A small masked image model, trained from scratch.
Data: trained on stained colorectal tissue patches (NCT-CRC-HE-100K), 22605 training examples, 28.3 epochs.
Rows from block 4 of a small masked image model, named by matrix and row number. Rows with one number belong to one neuron. Each number is 128 + 32 x the weight over its row's rms, rounded and kept within 0 to 255. All counts start at 0. Numbers have three digits each.
After each neuron's rows are labels from the 100 images, of 14976, where the neuron reaches its highest value: "responds to" is what is common among them. Only what is clearly more common there than usual is listed. The data: stained colorectal tissue patches (NCT-CRC-HE-100K). In brackets: how many of the 100, against the usual share in percent.
# fc1: MLP up (model.blocks.4.mlp.fc1.weight, 768x192), inputs 0-95
# fc2: MLP down (model.blocks.4.mlp.fc2.weight, 192x768, transposed), outputs 0-95

fc1.765:142124107154166099174129099108115147149127122191117132131115189169172117117134167132156067128140080098160130130115138106124144171087133182141096134130128129104104176135124086052118141127184129206148114140116109149190116150126109125196068074124075141168121169108141158149135129184125060130
fc2.765:066157127151112143084132095150122177136081119095136080129143042120171123118177168120138193101144155157090147094196138087130080091085155092091140175100145124145162166146119139138126097092107161073147133167118171121111141077132183126127161102115124143092141143097116077161104192062164129090
responds to: tissue: cancer-associated stroma (28 vs 10.6)

fc1.248:084147190080102121157140129177114118165109140132108108122078116136170103106036120136122154079137170140132165147131127121146180105125139125071157121138116147132124172120104050087131168097155124140114064124124170181152139135187046157081150129118126103140152090152178093119096144110156113095
fc2.248:103119152110094092172125189193102136117173074143102098128187186142116126120153133102104146205086088122087160121194175114196099107125193176101125088082109134125145117105132150135149113168100157137132158166100168112164152171163130074130106097142153110120089103129178131168109102198106218108
responds to: tissue: debris (45 vs 11.1); tissue: smooth muscle (42 vs 13.3)

fc1.571:041148089172077158094136106185118116077144089086109123139124102158083152146203162128089098088110189097153136119124177112140137166110126108147136104149158082138112133095093130165105141213115103138138135097124095140077159109172099093125136140097125164121174108135121075158117141108159172171
fc2.571:148099115164170090169096196104112097138129144127117213143157142107107211148151092123110137178136099109136085119087089130131118090179106162156103192139150178152172111120085101106114113167160168089109155162114161104176142126124168126155153079114154111147115150106144208085123094066100113129
responds to: tissue: debris (63 vs 11.1); tissue: cancer-associated stroma (26 vs 10.6)

fc1.297:106126083199104113113148115121182132097134097143131167076094113132152143094108138162100170137170082097094105113170135145138161102126158128143110083088093149139069113142106128084143149071144114118107120120091109090119148067064087118119146146099082117171092178091146116169126056119140157126
fc2.297:193112148108136169000128136122116135152072148119136122140190132135117118161116109118118104100119163141170165138073116124096018185077094119094114145174149124147153117092109174144163137150146116123116128167149132084079061146166161126104129113123146089098158125097155098117145130065191139097
responds to: tissue: normal colon mucosa (60 vs 8.8)

fc1.306:121165132152077118144139154113078189114130115151120118076131107107166181170139048090168177114096093121158149128148191108184108139120139134189193099150105170142180222124124121186118195130086063098106145151095159166123152122100082130173141138113079132099102200119138083138118134204169132173
fc2.306:177104068139094139102116058209164054110103087148198111160152146066114113127126169070099152057167099118100079146124185137128127178140160110115134149108133086136090157091133094080096114148137113163079071157141152118095148165066220119110124143145160126136112128110079152106115162113119158137
responds to: tissue: mucus (30 vs 9)

fc1.299:136107128157163123152131108087129077093128063127180150179101069144147125133093084139141103141105143135202102155120090146158087128129098100153135185172126176193095125094140191109100130084142126187118071141139135115119116119067098061120068080139084076075131084158137153091148146119087133138
fc2.299:126093133193152154175080089167097130161148173081125088199121131132057140155175094147137098187159148199088098095114156100151168188137151103141101106182112139075184121160150063098107153144191129137119125123134138112074161125127102187162166128171115115128096121087182110125131150074172177148
responds to: tissue: smooth muscle (55 vs 13.3); tissue: tumour epithelium (38 vs 15.1)

fc1.619:090153126118098134162169166066155107168138033108120091099050116182066146122155108124136141164108081088156132148180109148147118172102090116156110073103111087130134104185157140053078185149142163134096153070082072147161157171087180112102117118094162156113128119123101108146132130100158156099
fc2.619:099120126143136128081135122164148083126088179159074101117129116144107093100174076143104108133125143166085076103192153091157165091160118142073142154128119162136128114140097165147154134064126138123162159208151107111139142143097162154162105121171112146127132091186121142134075103189073112155
responds to: tissue: adipose tissue (46 vs 10.3); tissue: smooth muscle (35 vs 13.3)

fc1.521:098077116175090110127084159080158140112088162113127093121149163151202124141143143065180087134062146080096156113154127128129144144107149137116111163120143099108088197152159142168157098130110148100107083103191093163127115136094127111132197078138160096111156125152171145196130097115207181128
fc2.521:120133058133126156093110105112098100126173158091148120083122087103104099058155102130118095098114072142129160142062127153081176110101113104175130081152070165112177132089119172149168119155097141123154123135161065122149103102132174135171111176107124171153104081117099157139101167176076106145
responds to: tissue: mucus (48 vs 9); tissue: tumour epithelium (33 vs 15.1)

fc1.438:116123076156183141166106176173172204087080111131154096122119100125138078152118118117088126148149176099090103104106136125122098119174083113068131085148055126104159133114167144120107180128141127130067127177150153125071147127120073061141143139095089092144110087148112119114146100154138146127
fc2.438:133129162104074137072118089087054079186100191168106142116178115123135126147126100120152150097122135130157125109071140132104078142081113156105141127131135104161069097103080133125112063096109129125139062078158113133127109115161168144119169136138187087123093140109171116120119111161083150119
responds to: tissue: normal colon mucosa (41 vs 8.8); tissue: tumour epithelium (39 vs 15.1)

fc1.504:118137087139108095233128105085130112104151186145105144126106108124149121125107105115139090127098152120121093176132125129125128137102142141123180138122129149150113126133164143118122168135112105101115066094144195183131086089086131139142118130150164183113152142119076144154124061152175116162
fc2.504:109071133070101153086128222036127121153125146110117125125154146105121126129134085139135135117114079074153060072149162080112091170124180114134088085151123094093159127068106114099127079172087150160088060132170070126131174115124164087147165109092141106125167096175164114122095170117133127075
responds to: tissue: normal colon mucosa (39 vs 8.8)

fc1.96:181166110164107101132149113111159082123138093133085061092114118165146091151186112135121115133116090076131109074143096134168092072189162125149114136141107088119107094123128107127124063150162130130152098107102105108087119126147124104122101118157157061148088103175069106156125104176079068121
fc2.96:093124165098167119123088127182086107178090140117169191164083126125106125133113121091124151142145126068155199151112131088129125144064123108109139133083108151117159218131131144106139171099089172144147132116087111157130117109126122160136109208100052147140134151094143151125168105094155150147
responds to: tissue: mucus (28 vs 9)

fc1.344:139127134096135083159131155112137141107133122120109194105175151131167117079154158111102130155104096096123132053210060076163132113078098150134153152104171152141191117110158091142147137134095091178119121130125127122155186179153150144099145142077148116117097116082100173130111151112113122177
fc2.344:053125113201127167170135138142092095175132145125181065157115110152135145183126104130222142124131127145137168103116168155156126137181124096111127111157150143147080132159094145121165118147114135125158100093120150132143073029151149113138134120133098144168080139162167108132149111176164118110
responds to: tissue: adipose tissue (45 vs 10.3)

fc1.303:123083136161101138112154124163096142129116068158223157140111060101135192117101141125145139118159075113162184147149138168122183135091058121129140050079152146157094113171129102126092089165150076133136132133131159106166132111126081084150180073160144096145168094124130158219076108057086157121
fc2.303:174192157150091109172146124151188147072117151076098104131128171145172095199115102145102134070077141058138124112138110055161100125077201113108109159116157127122166093118134178181142130135127155149145136155127131132112136141118179137097098146149107108133118116160075119098110128147139147126
responds to: tissue: smooth muscle (48 vs 13.3)

fc1.63:100167161118143126095120125118125092131176120114077166117103174154161152106126124063086127121164096112173146105098157147131104127143094095199169099118172131194055156140069085152096115111130140156148182151175112170119110153153157156131113100116122113123211138127175117094147132172111158109
fc2.63:149116107176123130129118130111140080136137194144176130127134093123144173129165180183134158152121186133084151153145121182126114138112114132124035129128115165076215068154135153148147110161141127106142059132155135139155098109095086089146117139073126129141067136075105092096146095115125101146
responds to: tissue: debris (45 vs 11.1)

fc1.148:079196157167106124092134073108137075106071076171135176090151183131152098123137113097114147125115026134176121154118165164170167084110082099154127101097189108102150155148108147090124144140138148117149070118090125095205183131111141141113123091151185166124154111118150090118119109153073082214
fc2.148:141067146160113161246086203114119173086112141126100110143143135123098154135133142132125119185149188096135125131135087148086121157146165137130123122127215212102139093127164142180141122136145131108079122112120110106146125122139080116118062094131097129072076173160117192148111152142121110099
responds to: tissue: debris (59 vs 11.1)

fc1.624:117173089190128094147173155089154096121137126165119109113176120111095168109196132140139080164082137105138153144113132085092104124160139156100157122124130102178092085108140142116126163117109071076181121156178070111104075094165124118154132146123129157117096141120068106151140137134195181149
fc2.624:136141118184101169127089102104113125149107101081217110165124139106126148102115049113085148054118098201104114180158127191126149071128165066113136155190161109095127153130129113149132083155151141194112122090112143097126157171124109114155156083089112154111149179129118165087104157118097121138
responds to: tissue: adipose tissue (77 vs 10.3)

fc1.324:157126176143109112134094156132106195076083098153161112097194076146135134134130089106136051095151093124125168159148078194149088146087129083166089176123174160078127112162106061103134160108135151165116109196130208189099172109122155117130133105146101139155162122111117056155089172130146138139
fc2.324:098130111159154111148141160089150126153113109126118121105102146086114149195128148112065147141102160098144114127162147093106147150133154186185142098085128153112147112151113115158084111178113172070111130084165064125122135083147117132171151138134160135116136142080114162089089158150126063124
responds to: tissue: normal colon mucosa (30 vs 8.8); tissue: lymphocytes (28 vs 11.1)

fc1.185:106056075157178089151165132129094101111073125188144138128154149162087107107142083122098120058127097095144162170159114154140110133143138146143138121140125144128105183113133073152084148111111092163072142169189136117114147069081135167131138151078083102150040134121138095151160172125113164142
fc2.185:170119136093053138156137124158180139086085156149099110192138109099163086198105196160162148146129156142133152142134150127132099152164110155085154107177196083157171136129169151113146176152155123108119099100145093132106095187186119131094155105145168129103130115139116081081176128124117125160
responds to: tissue: adipose tissue (66 vs 10.3)

fc1.361:120109133149122114161159161147117143111074167190111114090068099149137152085163201075117096103160161132128131208093151133144157080071179140083158069167084129132123130073106108137111076120140110115131121124148144108133117126169093132177104166152076156162110121086154132094219122143122124119
fc2.361:134141139109065054105086142124065150118138070066094115118153142139143121128125089132128172178126060108113133104115163125108153139096082156124113150124117093123134088184111136137115155130121139095112070081183118166184157183169177117117123075103147088136146128097110177177103156202138139104
responds to: tissue: normal colon mucosa (52 vs 8.8)

fc1.91:117098171189106062099080141135109112203112122181175180135118163159163140146073072181120116120109162121119123125172146144113172108100102139117120119090048142171133146136123152121104103072170092131109175125109070126136135076170095090167163094118083080140092126137153140154089129142127131108
fc2.91:072078077125143151096153091121196106154104086124089102107131160095162109130133169113137132115119101149098102166133092125164122148127134155160061128184109123071154155129130076098102167168133134150142136137158127103105114149092164150138129147147169122120135112137112086044068170122129176169
responds to: tissue: lymphocytes (70 vs 11.1)

fc1.89:123164121143043142121131135123133117171125111208140106149136123095133149130080082145137156165090118136106129133134127091132148089067177116101145112121169163089146119136154033143123127129078086135078117148208145091198163090135129097138204121114159157141158174123164116132125117118159140148
fc2.89:152093132113130149110132135138185100173107100061128118159131140128118170085127097093138074215150061101152090142130148064124147128077150090174123142112105153092133142144111083172157118173129098102131128081173116108096178092096164103129105121119167160095094179096064135125115109125134147088
responds to: tissue: adipose tissue (80 vs 10.3)

fc1.369:138161073185149122131124148122092070129101115143065106118083111118146147122154154153120098116142120071149137105171164150104157120140166094089177144111099199104115091116109147128154155116137156177146082135115108179107087153087105159163094119082137143088114164075126086102096111091152137137
fc2.369:124199162081138122133155064091096141102150081173166118066130106114175164113147177116132124136154125093173156152163160103154136165065114142165116109184099094173134044146099162127128162102188117110112161145129141082182180123177184101086156144044137105145161180122144170062157107112048132100
responds to: tissue: adipose tissue (45 vs 10.3)

fc1.122:115145151162164093109115150082111145103077133205134121084097134134148099125203151119119041132139149103076159087176138147112152125089095076197143099189137146112092157117116151178157145156181138101134170091071109098115139106103178142075099161150123111130148137143099109147142134089106124098
fc2.122:106134120113129110148090131112159081204177148063081147158180144162167136086099090138169167119151121130184112141113136102136125143163121164124146128134131134108206061164104090123148108087132156168109118160171154170155093121126101107155107106052138156118130134133146201154106104214119148135
responds to: tissue: normal colon mucosa (36 vs 8.8)

fc1.380:091145083157105086137085215134157155158134152163117206145186152124149089181130096156135142153123152068093115117193127112137168141124133117125182179141128116037132166136162144139152201132113152199105110105134141156096120164108214076114144148155094180195172109111146143149113123182169164065
fc2.380:109161123142174150002151075136106088179116116103146108139108187109100162100165148102167170179164139148116119109110105073185100139122162127117142090143054164169157126140097123125095053097129075052125173149155128135148154084138080137136112147147177110079100147139089127104102116080110114121
responds to: tissue: smooth muscle (93 vs 13.3)

fc1.565:072131111115147108105096112148103123114141153149239151108138176082061103124163129072151102135164117161165127087135107102139136169112121123069123116144099143138119164113098166117151134185115124098052139129178113161150062150112229167155150139145130150114133145141134150068175165181101108133
fc2.565:123148151134129156114134135117158108165103049143079137102127159125141095109099127169132127134120093106089098182155155117157123124157147117181130106143143187120108080164157104159085129169147108131141127098116133107080158110131028095135138097105140103105085131147138166161115087110154071161
responds to: tissue: normal colon mucosa (38 vs 8.8)

fc1.372:051111088082118117106075059112107095142156161149132172163160130140070159129120171123193085077135107104137156083137135134137167062141129113083131081099163162106101141112054154121172124140131102187132124122086125140121166178119137083122137135174107115134079129114112111118121145100136109107
fc2.372:136109119132083103215123162147074159043046067124141150121091112174148044144144094096132160112136089142135113145120136122126092155128134066164111163194125095172174092116171123103108130103131128096136134100127127081110137120146101136085166104115162127116152101146104119137157109146098084129
responds to: tissue: cancer-associated stroma (48 vs 10.6)

fc1.761:140142170148112149092132118131108125162118171136050149077170122089118121088156167048142109151123205133104107109137139128105147084120152113090169109127081117141137142135139156157120162159039141145175161145160129143089098148140115118146135101109114201110178135134150054131120147138038112121
fc2.761:115114141117103163126092118141110095118101121102227138088110105150073136156124104166140106117150113159103101173086118143103132116083120089162113153093153152138134074136103101154128099135150058081127124125191131119167109100191152066141136112149155124173136157107170150116188078140125169162
responds to: tissue: debris (44 vs 11.1)