config.yaml
dropout: 0.1
adamw_lr_other_params: 0.0017
final_lr_fraction: 0.05
adamw_weight_decay_other_params: 0.01
Rows from block 4 of a small masked image model, named by matrix and row number. Rows with one number belong to one neuron. Each number is 50 + 12 x the weight over its row's rms, rounded and kept within 0 to 99. All counts start at 0.
Before each neuron's rows are labels from the 100 images, of 14976, where the neuron reaches its highest value: "top examples" is what is common among them. Only what is clearly more common there than usual is listed. The data: stained colorectal tissue patches (NCT-CRC-HE-100K). In brackets: how many of the 100.
# fc1: MLP up (model.blocks.4.mlp.fc1.weight, 768x192), inputs 96-191
# fc2: MLP down (model.blocks.4.mlp.fc2.weight, 192x768, transposed), outputs 96-191

top examples: tissue: lymphocytes (38)
fc1.35:75 58 51 83 60 53 40 67 51 69 69 56 55 68 54 40 56 54 52 46 46 64 59 74 47 56 46 52 52 41 49 49 58 49 55 66 42 65 44 50 67 64 35 57 28 51 38 47 63 57 51 51 45 46 59 34 48 64 55 52 51 25 54 62 34 59 60 24 73 45 56 62 50 50 35 32 69 44 52 54 48 41 35 58 32 61 48 60 39 55 62 34 38 36 58 46
fc2.35:46 54 59 30 64 55 54 52 44 51 36 56 80 43 52 33 46 34 48 55 39 52 70 37 50 43 52 56 44 58 49 60 43 58 51 59 42 40 71 49 38 52 58 64 55 43 41 52 46 35 52 64 52 57 57 57 56 46 55 56 57 54 41 65 58 48 26 49 46 51 70 74 89 44 48 51 35 51 42 74 51 78 60 55 61 50 24 54 45 68 50 45 58 60 67 58

top examples: tissue: lymphocytes (90)
fc1.545:49 61 45 67 50 63 51 60 54 52 34 40 54 65 34 52 48 36 28 45 50 42 65 46 57 45 42 52 38 31 67 37 68 67 41 55 28 57 32 45 56 39 53 34 26 48 70 45 58 53 36 37 48 63 50 35 49 58 58 38 46 50 41 61 53 68 52 58 70 46 51 24 39 41 43 44 38 30 55 49 53 48 43 49 51 59 63 56 61 51 62 41 75 61 66 48
fc2.545:26 49 41 51 43 54 68 54 34 44 58 42 42 22 61 60 48 46 39 25 38 42 47 57 58 55 47 43 44 45 56 59 48 47 55 53 43 26 55 45 51 35 61 38 68 53 55 38 43 46 56 48 53 63 62 65 50 33 58 69 67 59 36 41 44 35 33 32 60 37 45 42 47 56 44 38 40 59 70 58 68 55 44 65 32 35 52 67 44 48 31 84 45 60 52 47

top examples: tissue: adipose tissue (66)
fc1.185:63 44 58 31 57 50 40 59 42 65 53 38 47 54 29 61 46 35 56 38 48 61 54 44 55 38 31 65 70 47 63 59 47 39 31 43 53 30 41 40 52 60 46 57 66 31 33 70 40 40 51 32 51 37 34 67 65 52 52 54 44 80 45 57 64 62 52 35 52 62 39 59 70 51 37 48 51 12 27 56 37 56 38 44 31 42 59 43 65 52 47 49 60 56 64 59
fc2.185:56 44 46 76 59 50 47 47 76 44 64 66 40 53 33 70 55 59 31 80 37 54 53 54 51 47 40 38 51 54 50 42 34 48 56 52 58 39 35 54 45 30 31 37 43 39 70 30 47 57 47 51 42 42 66 30 33 59 48 63 44 40 56 41 29 70 40 45 54 59 48 56 42 40 53 51 44 40 63 43 50 41 62 70 67 57 53 36 26 30 47 23 50 48 26 70

top examples: tissue: adipose tissue (45)
fc1.62:35 47 48 34 65 56 53 45 41 41 57 47 61 72 50 56 68 41 58 49 27 65 58 40 71 76 54 45 44 64 67 73 47 37 38 52 34 45 40 46 79 76 55 47 59 44 63 51 54 52 40 58 53 66 47 56 63 63 46 50 30 40 45 39 46 41 46 55 52 50 41 38 39 65 49 56 50 44 35 42 76 61 36 65 62 52 36 38 72 51 24 30 51 46 42 47
fc2.62:47 36 72 49 42 49 53 48 48 46 65 57 44 52 36 61 52 46 41 58 57 71 43 68 42 31 45 57 35 56 54 68 62 52 24 74 55 54 43 68 42 38 60 45 29 46 46 57 41 36 42 53 41 49 58 47 49 50 42 65 58 65 68 40 64 33 47 41 38 71 40 76 62 53 44 52 56 34 58 42 52 46 64 72 73 61 62 61 55 47 60 44 41 31 56 62

top examples: tissue: cancer-associated stroma (42)
fc1.721:32 45 52 45 50 55 46 46 46 38 37 52 35 50 44 58 73 57 53 55 49 41 36 57 54 70 42 58 68 66 44 51 55 70 64 44 65 38 55 50 46 60 50 63 50 43 77 80 44 55 62 55 49 51 38 38 37 44 62 36 79 50 47 50 38 36 65 52 43 49 49 46 73 51 51 54 56 32 48 67 35 54 29 59 73 63 43 51 63 84 54 47 58 47 62 35
fc2.721:60 63 57 65 56 49 52 53 48 62 56 41 73 19 15 61 41 45 59 56 63 60 43 56 54 45 60 48 37 42 56 29 58 41 45 50 47 41 55 40 37 54 64 46 70 51 38 14 47 56 49 56 40 43 41 57 61 58 43 50 29 33 45 39 57 73 47 45 63 50 56 51 44 57 35 34 55 33 64 48 66 54 53 53 32 31 49 61 56 42 53 50 64 69 27 78

top examples: tissue: tumour epithelium (59)
fc1.744:49 43 51 45 40 63 60 51 62 65 67 40 39 49 52 60 42 37 66 44 56 51 63 57 42 59 55 59 45 28 68 41 38 63 51 58 38 46 78 32 55 46 38 40 63 59 45 54 76 78 54 50 43 51 59 42 39 50 57 33 58 57 60 30 60 37 56 52 56 29 69 34 61 44 44 41 63 40 28 43 50 57 40 39 47 30 46 32 52 48 53 54 46 58 22 59
fc2.744:47 46 47 63 45 45 49 50 59 31 30 54 41 64 46 58 59 54 43 46 56 67 57 50 45 50 54 51 67 51 46 54 45 61 28 47 42 47 62 44 58 60 76 43 63 52 25 42 53 39 60 59 71 48 52 52 49 45 62 47 60 44 63 46 29 50 36 63 54 55 50 40 40 57 69 34 37 46 59 72 28 38 52 46 58 53 67 50 63 40 56 44 39 35 53 43

top examples: tissue: adipose tissue (30)
fc1.3:70 52 47 28 19 26 55 66 55 51 52 53 44 27 35 23 51 43 44 34 57 41 51 23 36 55 52 33 44 57 80 58 49 26 57 44 35 65 43 70 47 55 41 33 53 67 45 70 18 29 42 47 54 46 51 59 36 35 68 44 41 51 66 52 58 58 70 38 53 57 43 36 64 39 35 52 37 55 54 63 56 47 48 35 50 57 53 44 47 59 79 35 60 55 34 64
fc2.3:50 48 55 40 57 68 47 47 39 49 55 62 41 83 69 39 63 55 67 45 50 35 42 63 41 52 49 54 54 37 36 54 59 70 46 59 68 50 37 58 57 65 33 61 48 47 43 59 69 42 43 46 51 55 52 62 49 32 48 39 44 59 41 57 38 44 57 50 69 52 46 46 48 38 48 47 40 36 30 66 74 52 46 73 51 24 50 52 79 50 44 46 34 40 70 67

top examples: tissue: lymphocytes (49)
fc1.331:60 69 56 49 39 41 35 39 67 64 41 39 67 44 30 36 46 60 51 43 51 37 24 43 53 72 51 36 68 40 57 62 50 16 58 35 33 58 44 43 53 29 60 35 40 50 62 37 54 28 53 30 54 49 48 29 51 54 72 62 60 46 41 50 68 59 54 39 45 50 57 35 43 39 55 55 45 65 37 58 61 57 43 37 59 41 71 58 29 69 68 67 48 52 57 47
fc2.331:49 56 26 41 42 81 39 66 33 50 55 64 39 55 53 61 54 46 55 51 58 50 50 56 67 50 50 59 44 42 48 46 50 72 37 70 25 39 50 59 31 70 34 36 50 57 54 69 62 54 50 60 46 35 44 55 53 37 27 28 62 56 59 48 47 50 43 65 47 45 72 50 47 55 70 46 51 49 55 20 61 44 44 64 63 46 36 48 71 39 33 50 42 29 54 46

top examples: tissue: lymphocytes (92)
fc1.534:61 18 70 51 27 51 56 54 53 57 40 39 44 58 35 49 67 71 55 41 42 40 40 66 65 38 56 36 47 29 42 59 48 58 77 43 53 51 34 44 45 50 70 52 64 41 30 46 66 24 51 49 60 41 71 30 59 56 62 51 46 43 37 37 52 40 60 37 54 49 47 37 50 46 55 72 53 53 55 29 43 48 37 57 40 43 55 54 50 54 52 58 75 60 56 33
fc2.534:56 48 46 72 57 54 70 36 58 44 49 53 43 35 30 42 29 26 29 61 50 49 52 39 42 46 36 64 52 42 66 59 43 49 60 35 58 39 51 62 45 60 46 17 70 48 48 72 55 51 44 31 26 54 42 43 61 47 52 64 42 54 55 48 35 43 49 36 48 38 66 64 48 60 66 51 65 52 53 44 55 40 60 43 58 61 48 42 29 56 60 50 59 38 52 59

top examples: tissue: tumour epithelium (52)
fc1.349:57 57 49 59 06 58 53 65 37 44 42 39 55 48 64 84 58 55 38 46 63 42 38 42 65 69 48 42 40 48 61 39 49 34 46 45 42 49 60 52 62 36 34 51 67 43 67 52 74 37 58 42 62 73 60 73 30 55 44 34 55 55 56 46 50 64 57 45 71 49 52 57 31 43 39 52 44 64 56 50 47 37 62 38 52 58 46 57 48 53 35 54 63 44 48 58
fc2.349:45 44 37 30 22 52 55 59 52 48 56 48 45 57 38 48 49 57 49 49 41 67 58 13 33 53 38 21 45 64 85 43 38 69 60 38 42 59 55 41 42 66 55 62 46 48 40 26 40 35 59 45 39 59 46 48 63 24 41 56 54 35 59 46 41 67 42 52 59 56 43 32 56 38 48 49 64 48 41 57 54 55 62 69 56 66 48 53 53 43 49 58 65 62 50 40

top examples: tissue: adipose tissue (45); tissue: mucus (32)
fc1.90:52 69 65 57 35 68 40 56 52 75 27 42 61 44 55 41 49 52 51 46 65 49 43 32 40 65 65 58 37 60 53 76 49 53 31 51 25 44 37 40 45 52 55 30 44 48 36 62 50 49 52 48 47 50 32 43 53 44 61 57 42 42 50 50 25 71 50 41 28 27 64 37 69 48 26 55 56 40 61 52 42 57 48 47 59 49 51 58 39 59 75 46 41 46 62 39
fc2.90:49 48 35 29 40 34 52 63 49 52 49 47 56 51 43 56 50 42 42 55 62 39 50 58 56 49 18 39 44 44 49 47 56 75 36 53 61 57 54 50 66 43 46 68 66 49 52 39 50 64 39 47 47 57 48 44 41 55 42 37 58 73 65 61 78 56 46 48 48 57 65 59 42 33 51 65 36 64 30 39 46 54 49 38 21 47 26 30 63 52 32 61 43 35 52 32

top examples: tissue: smooth muscle (54); tissue: debris (40)
fc1.590:66 49 72 42 51 73 46 46 45 45 54 39 54 67 46 46 55 46 44 36 44 32 57 41 37 37 63 38 54 44 53 49 42 68 63 61 57 66 38 37 51 59 39 53 53 55 31 47 58 44 46 45 59 43 48 34 48 64 49 66 45 33 51 67 48 38 36 33 81 42 40 32 62 29 40 64 38 48 62 49 43 52 49 45 67 37 37 58 62 46 71 53 54 27 38 41
fc2.590:37 48 54 43 39 53 64 63 48 56 55 51 57 57 58 59 50 75 62 62 56 55 46 71 31 40 64 58 72 50 52 51 79 11 53 34 57 45 55 52 22 44 61 65 68 40 49 62 29 62 56 42 62 30 55 46 52 70 47 56 47 51 51 60 51 45 45 49 53 52 56 57 54 50 44 46 67 54 59 51 60 56 67 43 63 45 59 48 48 34 45 45 28 47 64 63

top examples: tissue: lymphocytes (73)
fc1.582:41 52 38 62 30 36 65 36 54 47 59 42 42 42 41 51 38 52 58 60 51 59 44 50 44 56 47 56 50 44 45 38 68 50 48 24 51 57 37 45 50 27 46 34 64 44 57 65 59 42 47 38 47 68 50 38 49 49 56 41 55 60 37 46 35 58 52 50 60 30 67 66 55 56 26 59 61 38 43 52 53 28 53 52 79 64 72 69 53 86 44 69 64 48 55 57
fc2.582:74 48 42 55 59 63 31 51 46 79 55 26 47 61 61 56 37 63 66 50 50 61 88 58 50 47 70 53 75 43 47 74 55 37 50 55 60 60 43 52 61 59 52 64 53 37 50 33 41 48 50 45 51 41 46 51 56 24 61 53 42 44 45 66 50 72 72 55 52 33 75 48 52 52 78 65 65 57 61 58 31 66 48 34 52 54 35 56 68 53 54 49 66 37 55 40

top examples: tissue: smooth muscle (70); tissue: debris (30)
fc1.714:45 51 41 38 64 46 52 59 41 40 56 56 50 65 58 74 42 56 49 44 48 45 38 43 54 65 53 44 58 57 52 35 45 45 59 42 60 47 45 33 61 57 58 46 74 48 49 70 46 40 59 43 58 61 48 35 24 60 56 34 33 32 48 47 38 55 58 52 48 37 66 44 56 70 46 64 77 64 32 37 80 49 33 44 57 37 58 50 70 58 48 58 60 41 40 53
fc2.714:48 45 37 40 40 37 67 49 38 43 49 72 39 50 51 30 48 29 46 46 36 45 54 71 57 22 61 51 41 46 54 51 22 68 54 42 82 47 49 56 44 62 52 59 70 46 46 55 59 69 59 45 62 33 53 43 52 53 48 48 65 41 52 33 51 50 49 53 46 90 48 65 35 40 54 60 44 80 51 61 57 54 84 56 40 67 25 41 39 40 45 40 40 52 38 58

top examples: tissue: adipose tissue (36)
fc1.628:69 58 72 26 33 46 58 62 34 57 50 58 58 37 74 45 49 59 60 42 52 36 69 55 41 35 56 35 69 43 77 57 57 47 66 53 39 57 48 66 42 54 53 42 40 63 48 46 38 66 59 34 36 57 54 40 64 37 43 47 52 57 58 50 40 46 53 48 64 43 44 67 52 48 36 47 40 37 39 32 41 39 35 39 33 63 46 36 42 33 61 40 30 53 31 31
fc2.628:57 24 48 31 48 56 40 23 57 62 42 32 49 51 55 57 49 58 31 51 65 51 28 59 36 35 46 59 56 42 36 56 55 58 42 41 49 72 41 66 52 42 64 37 57 63 39 41 61 46 38 61 60 58 48 44 55 46 60 60 59 48 61 29 41 27 60 40 57 67 43 35 45 47 64 54 79 63 43 54 60 55 46 33 47 42 45 57 28 51 59 38 72 12 54 47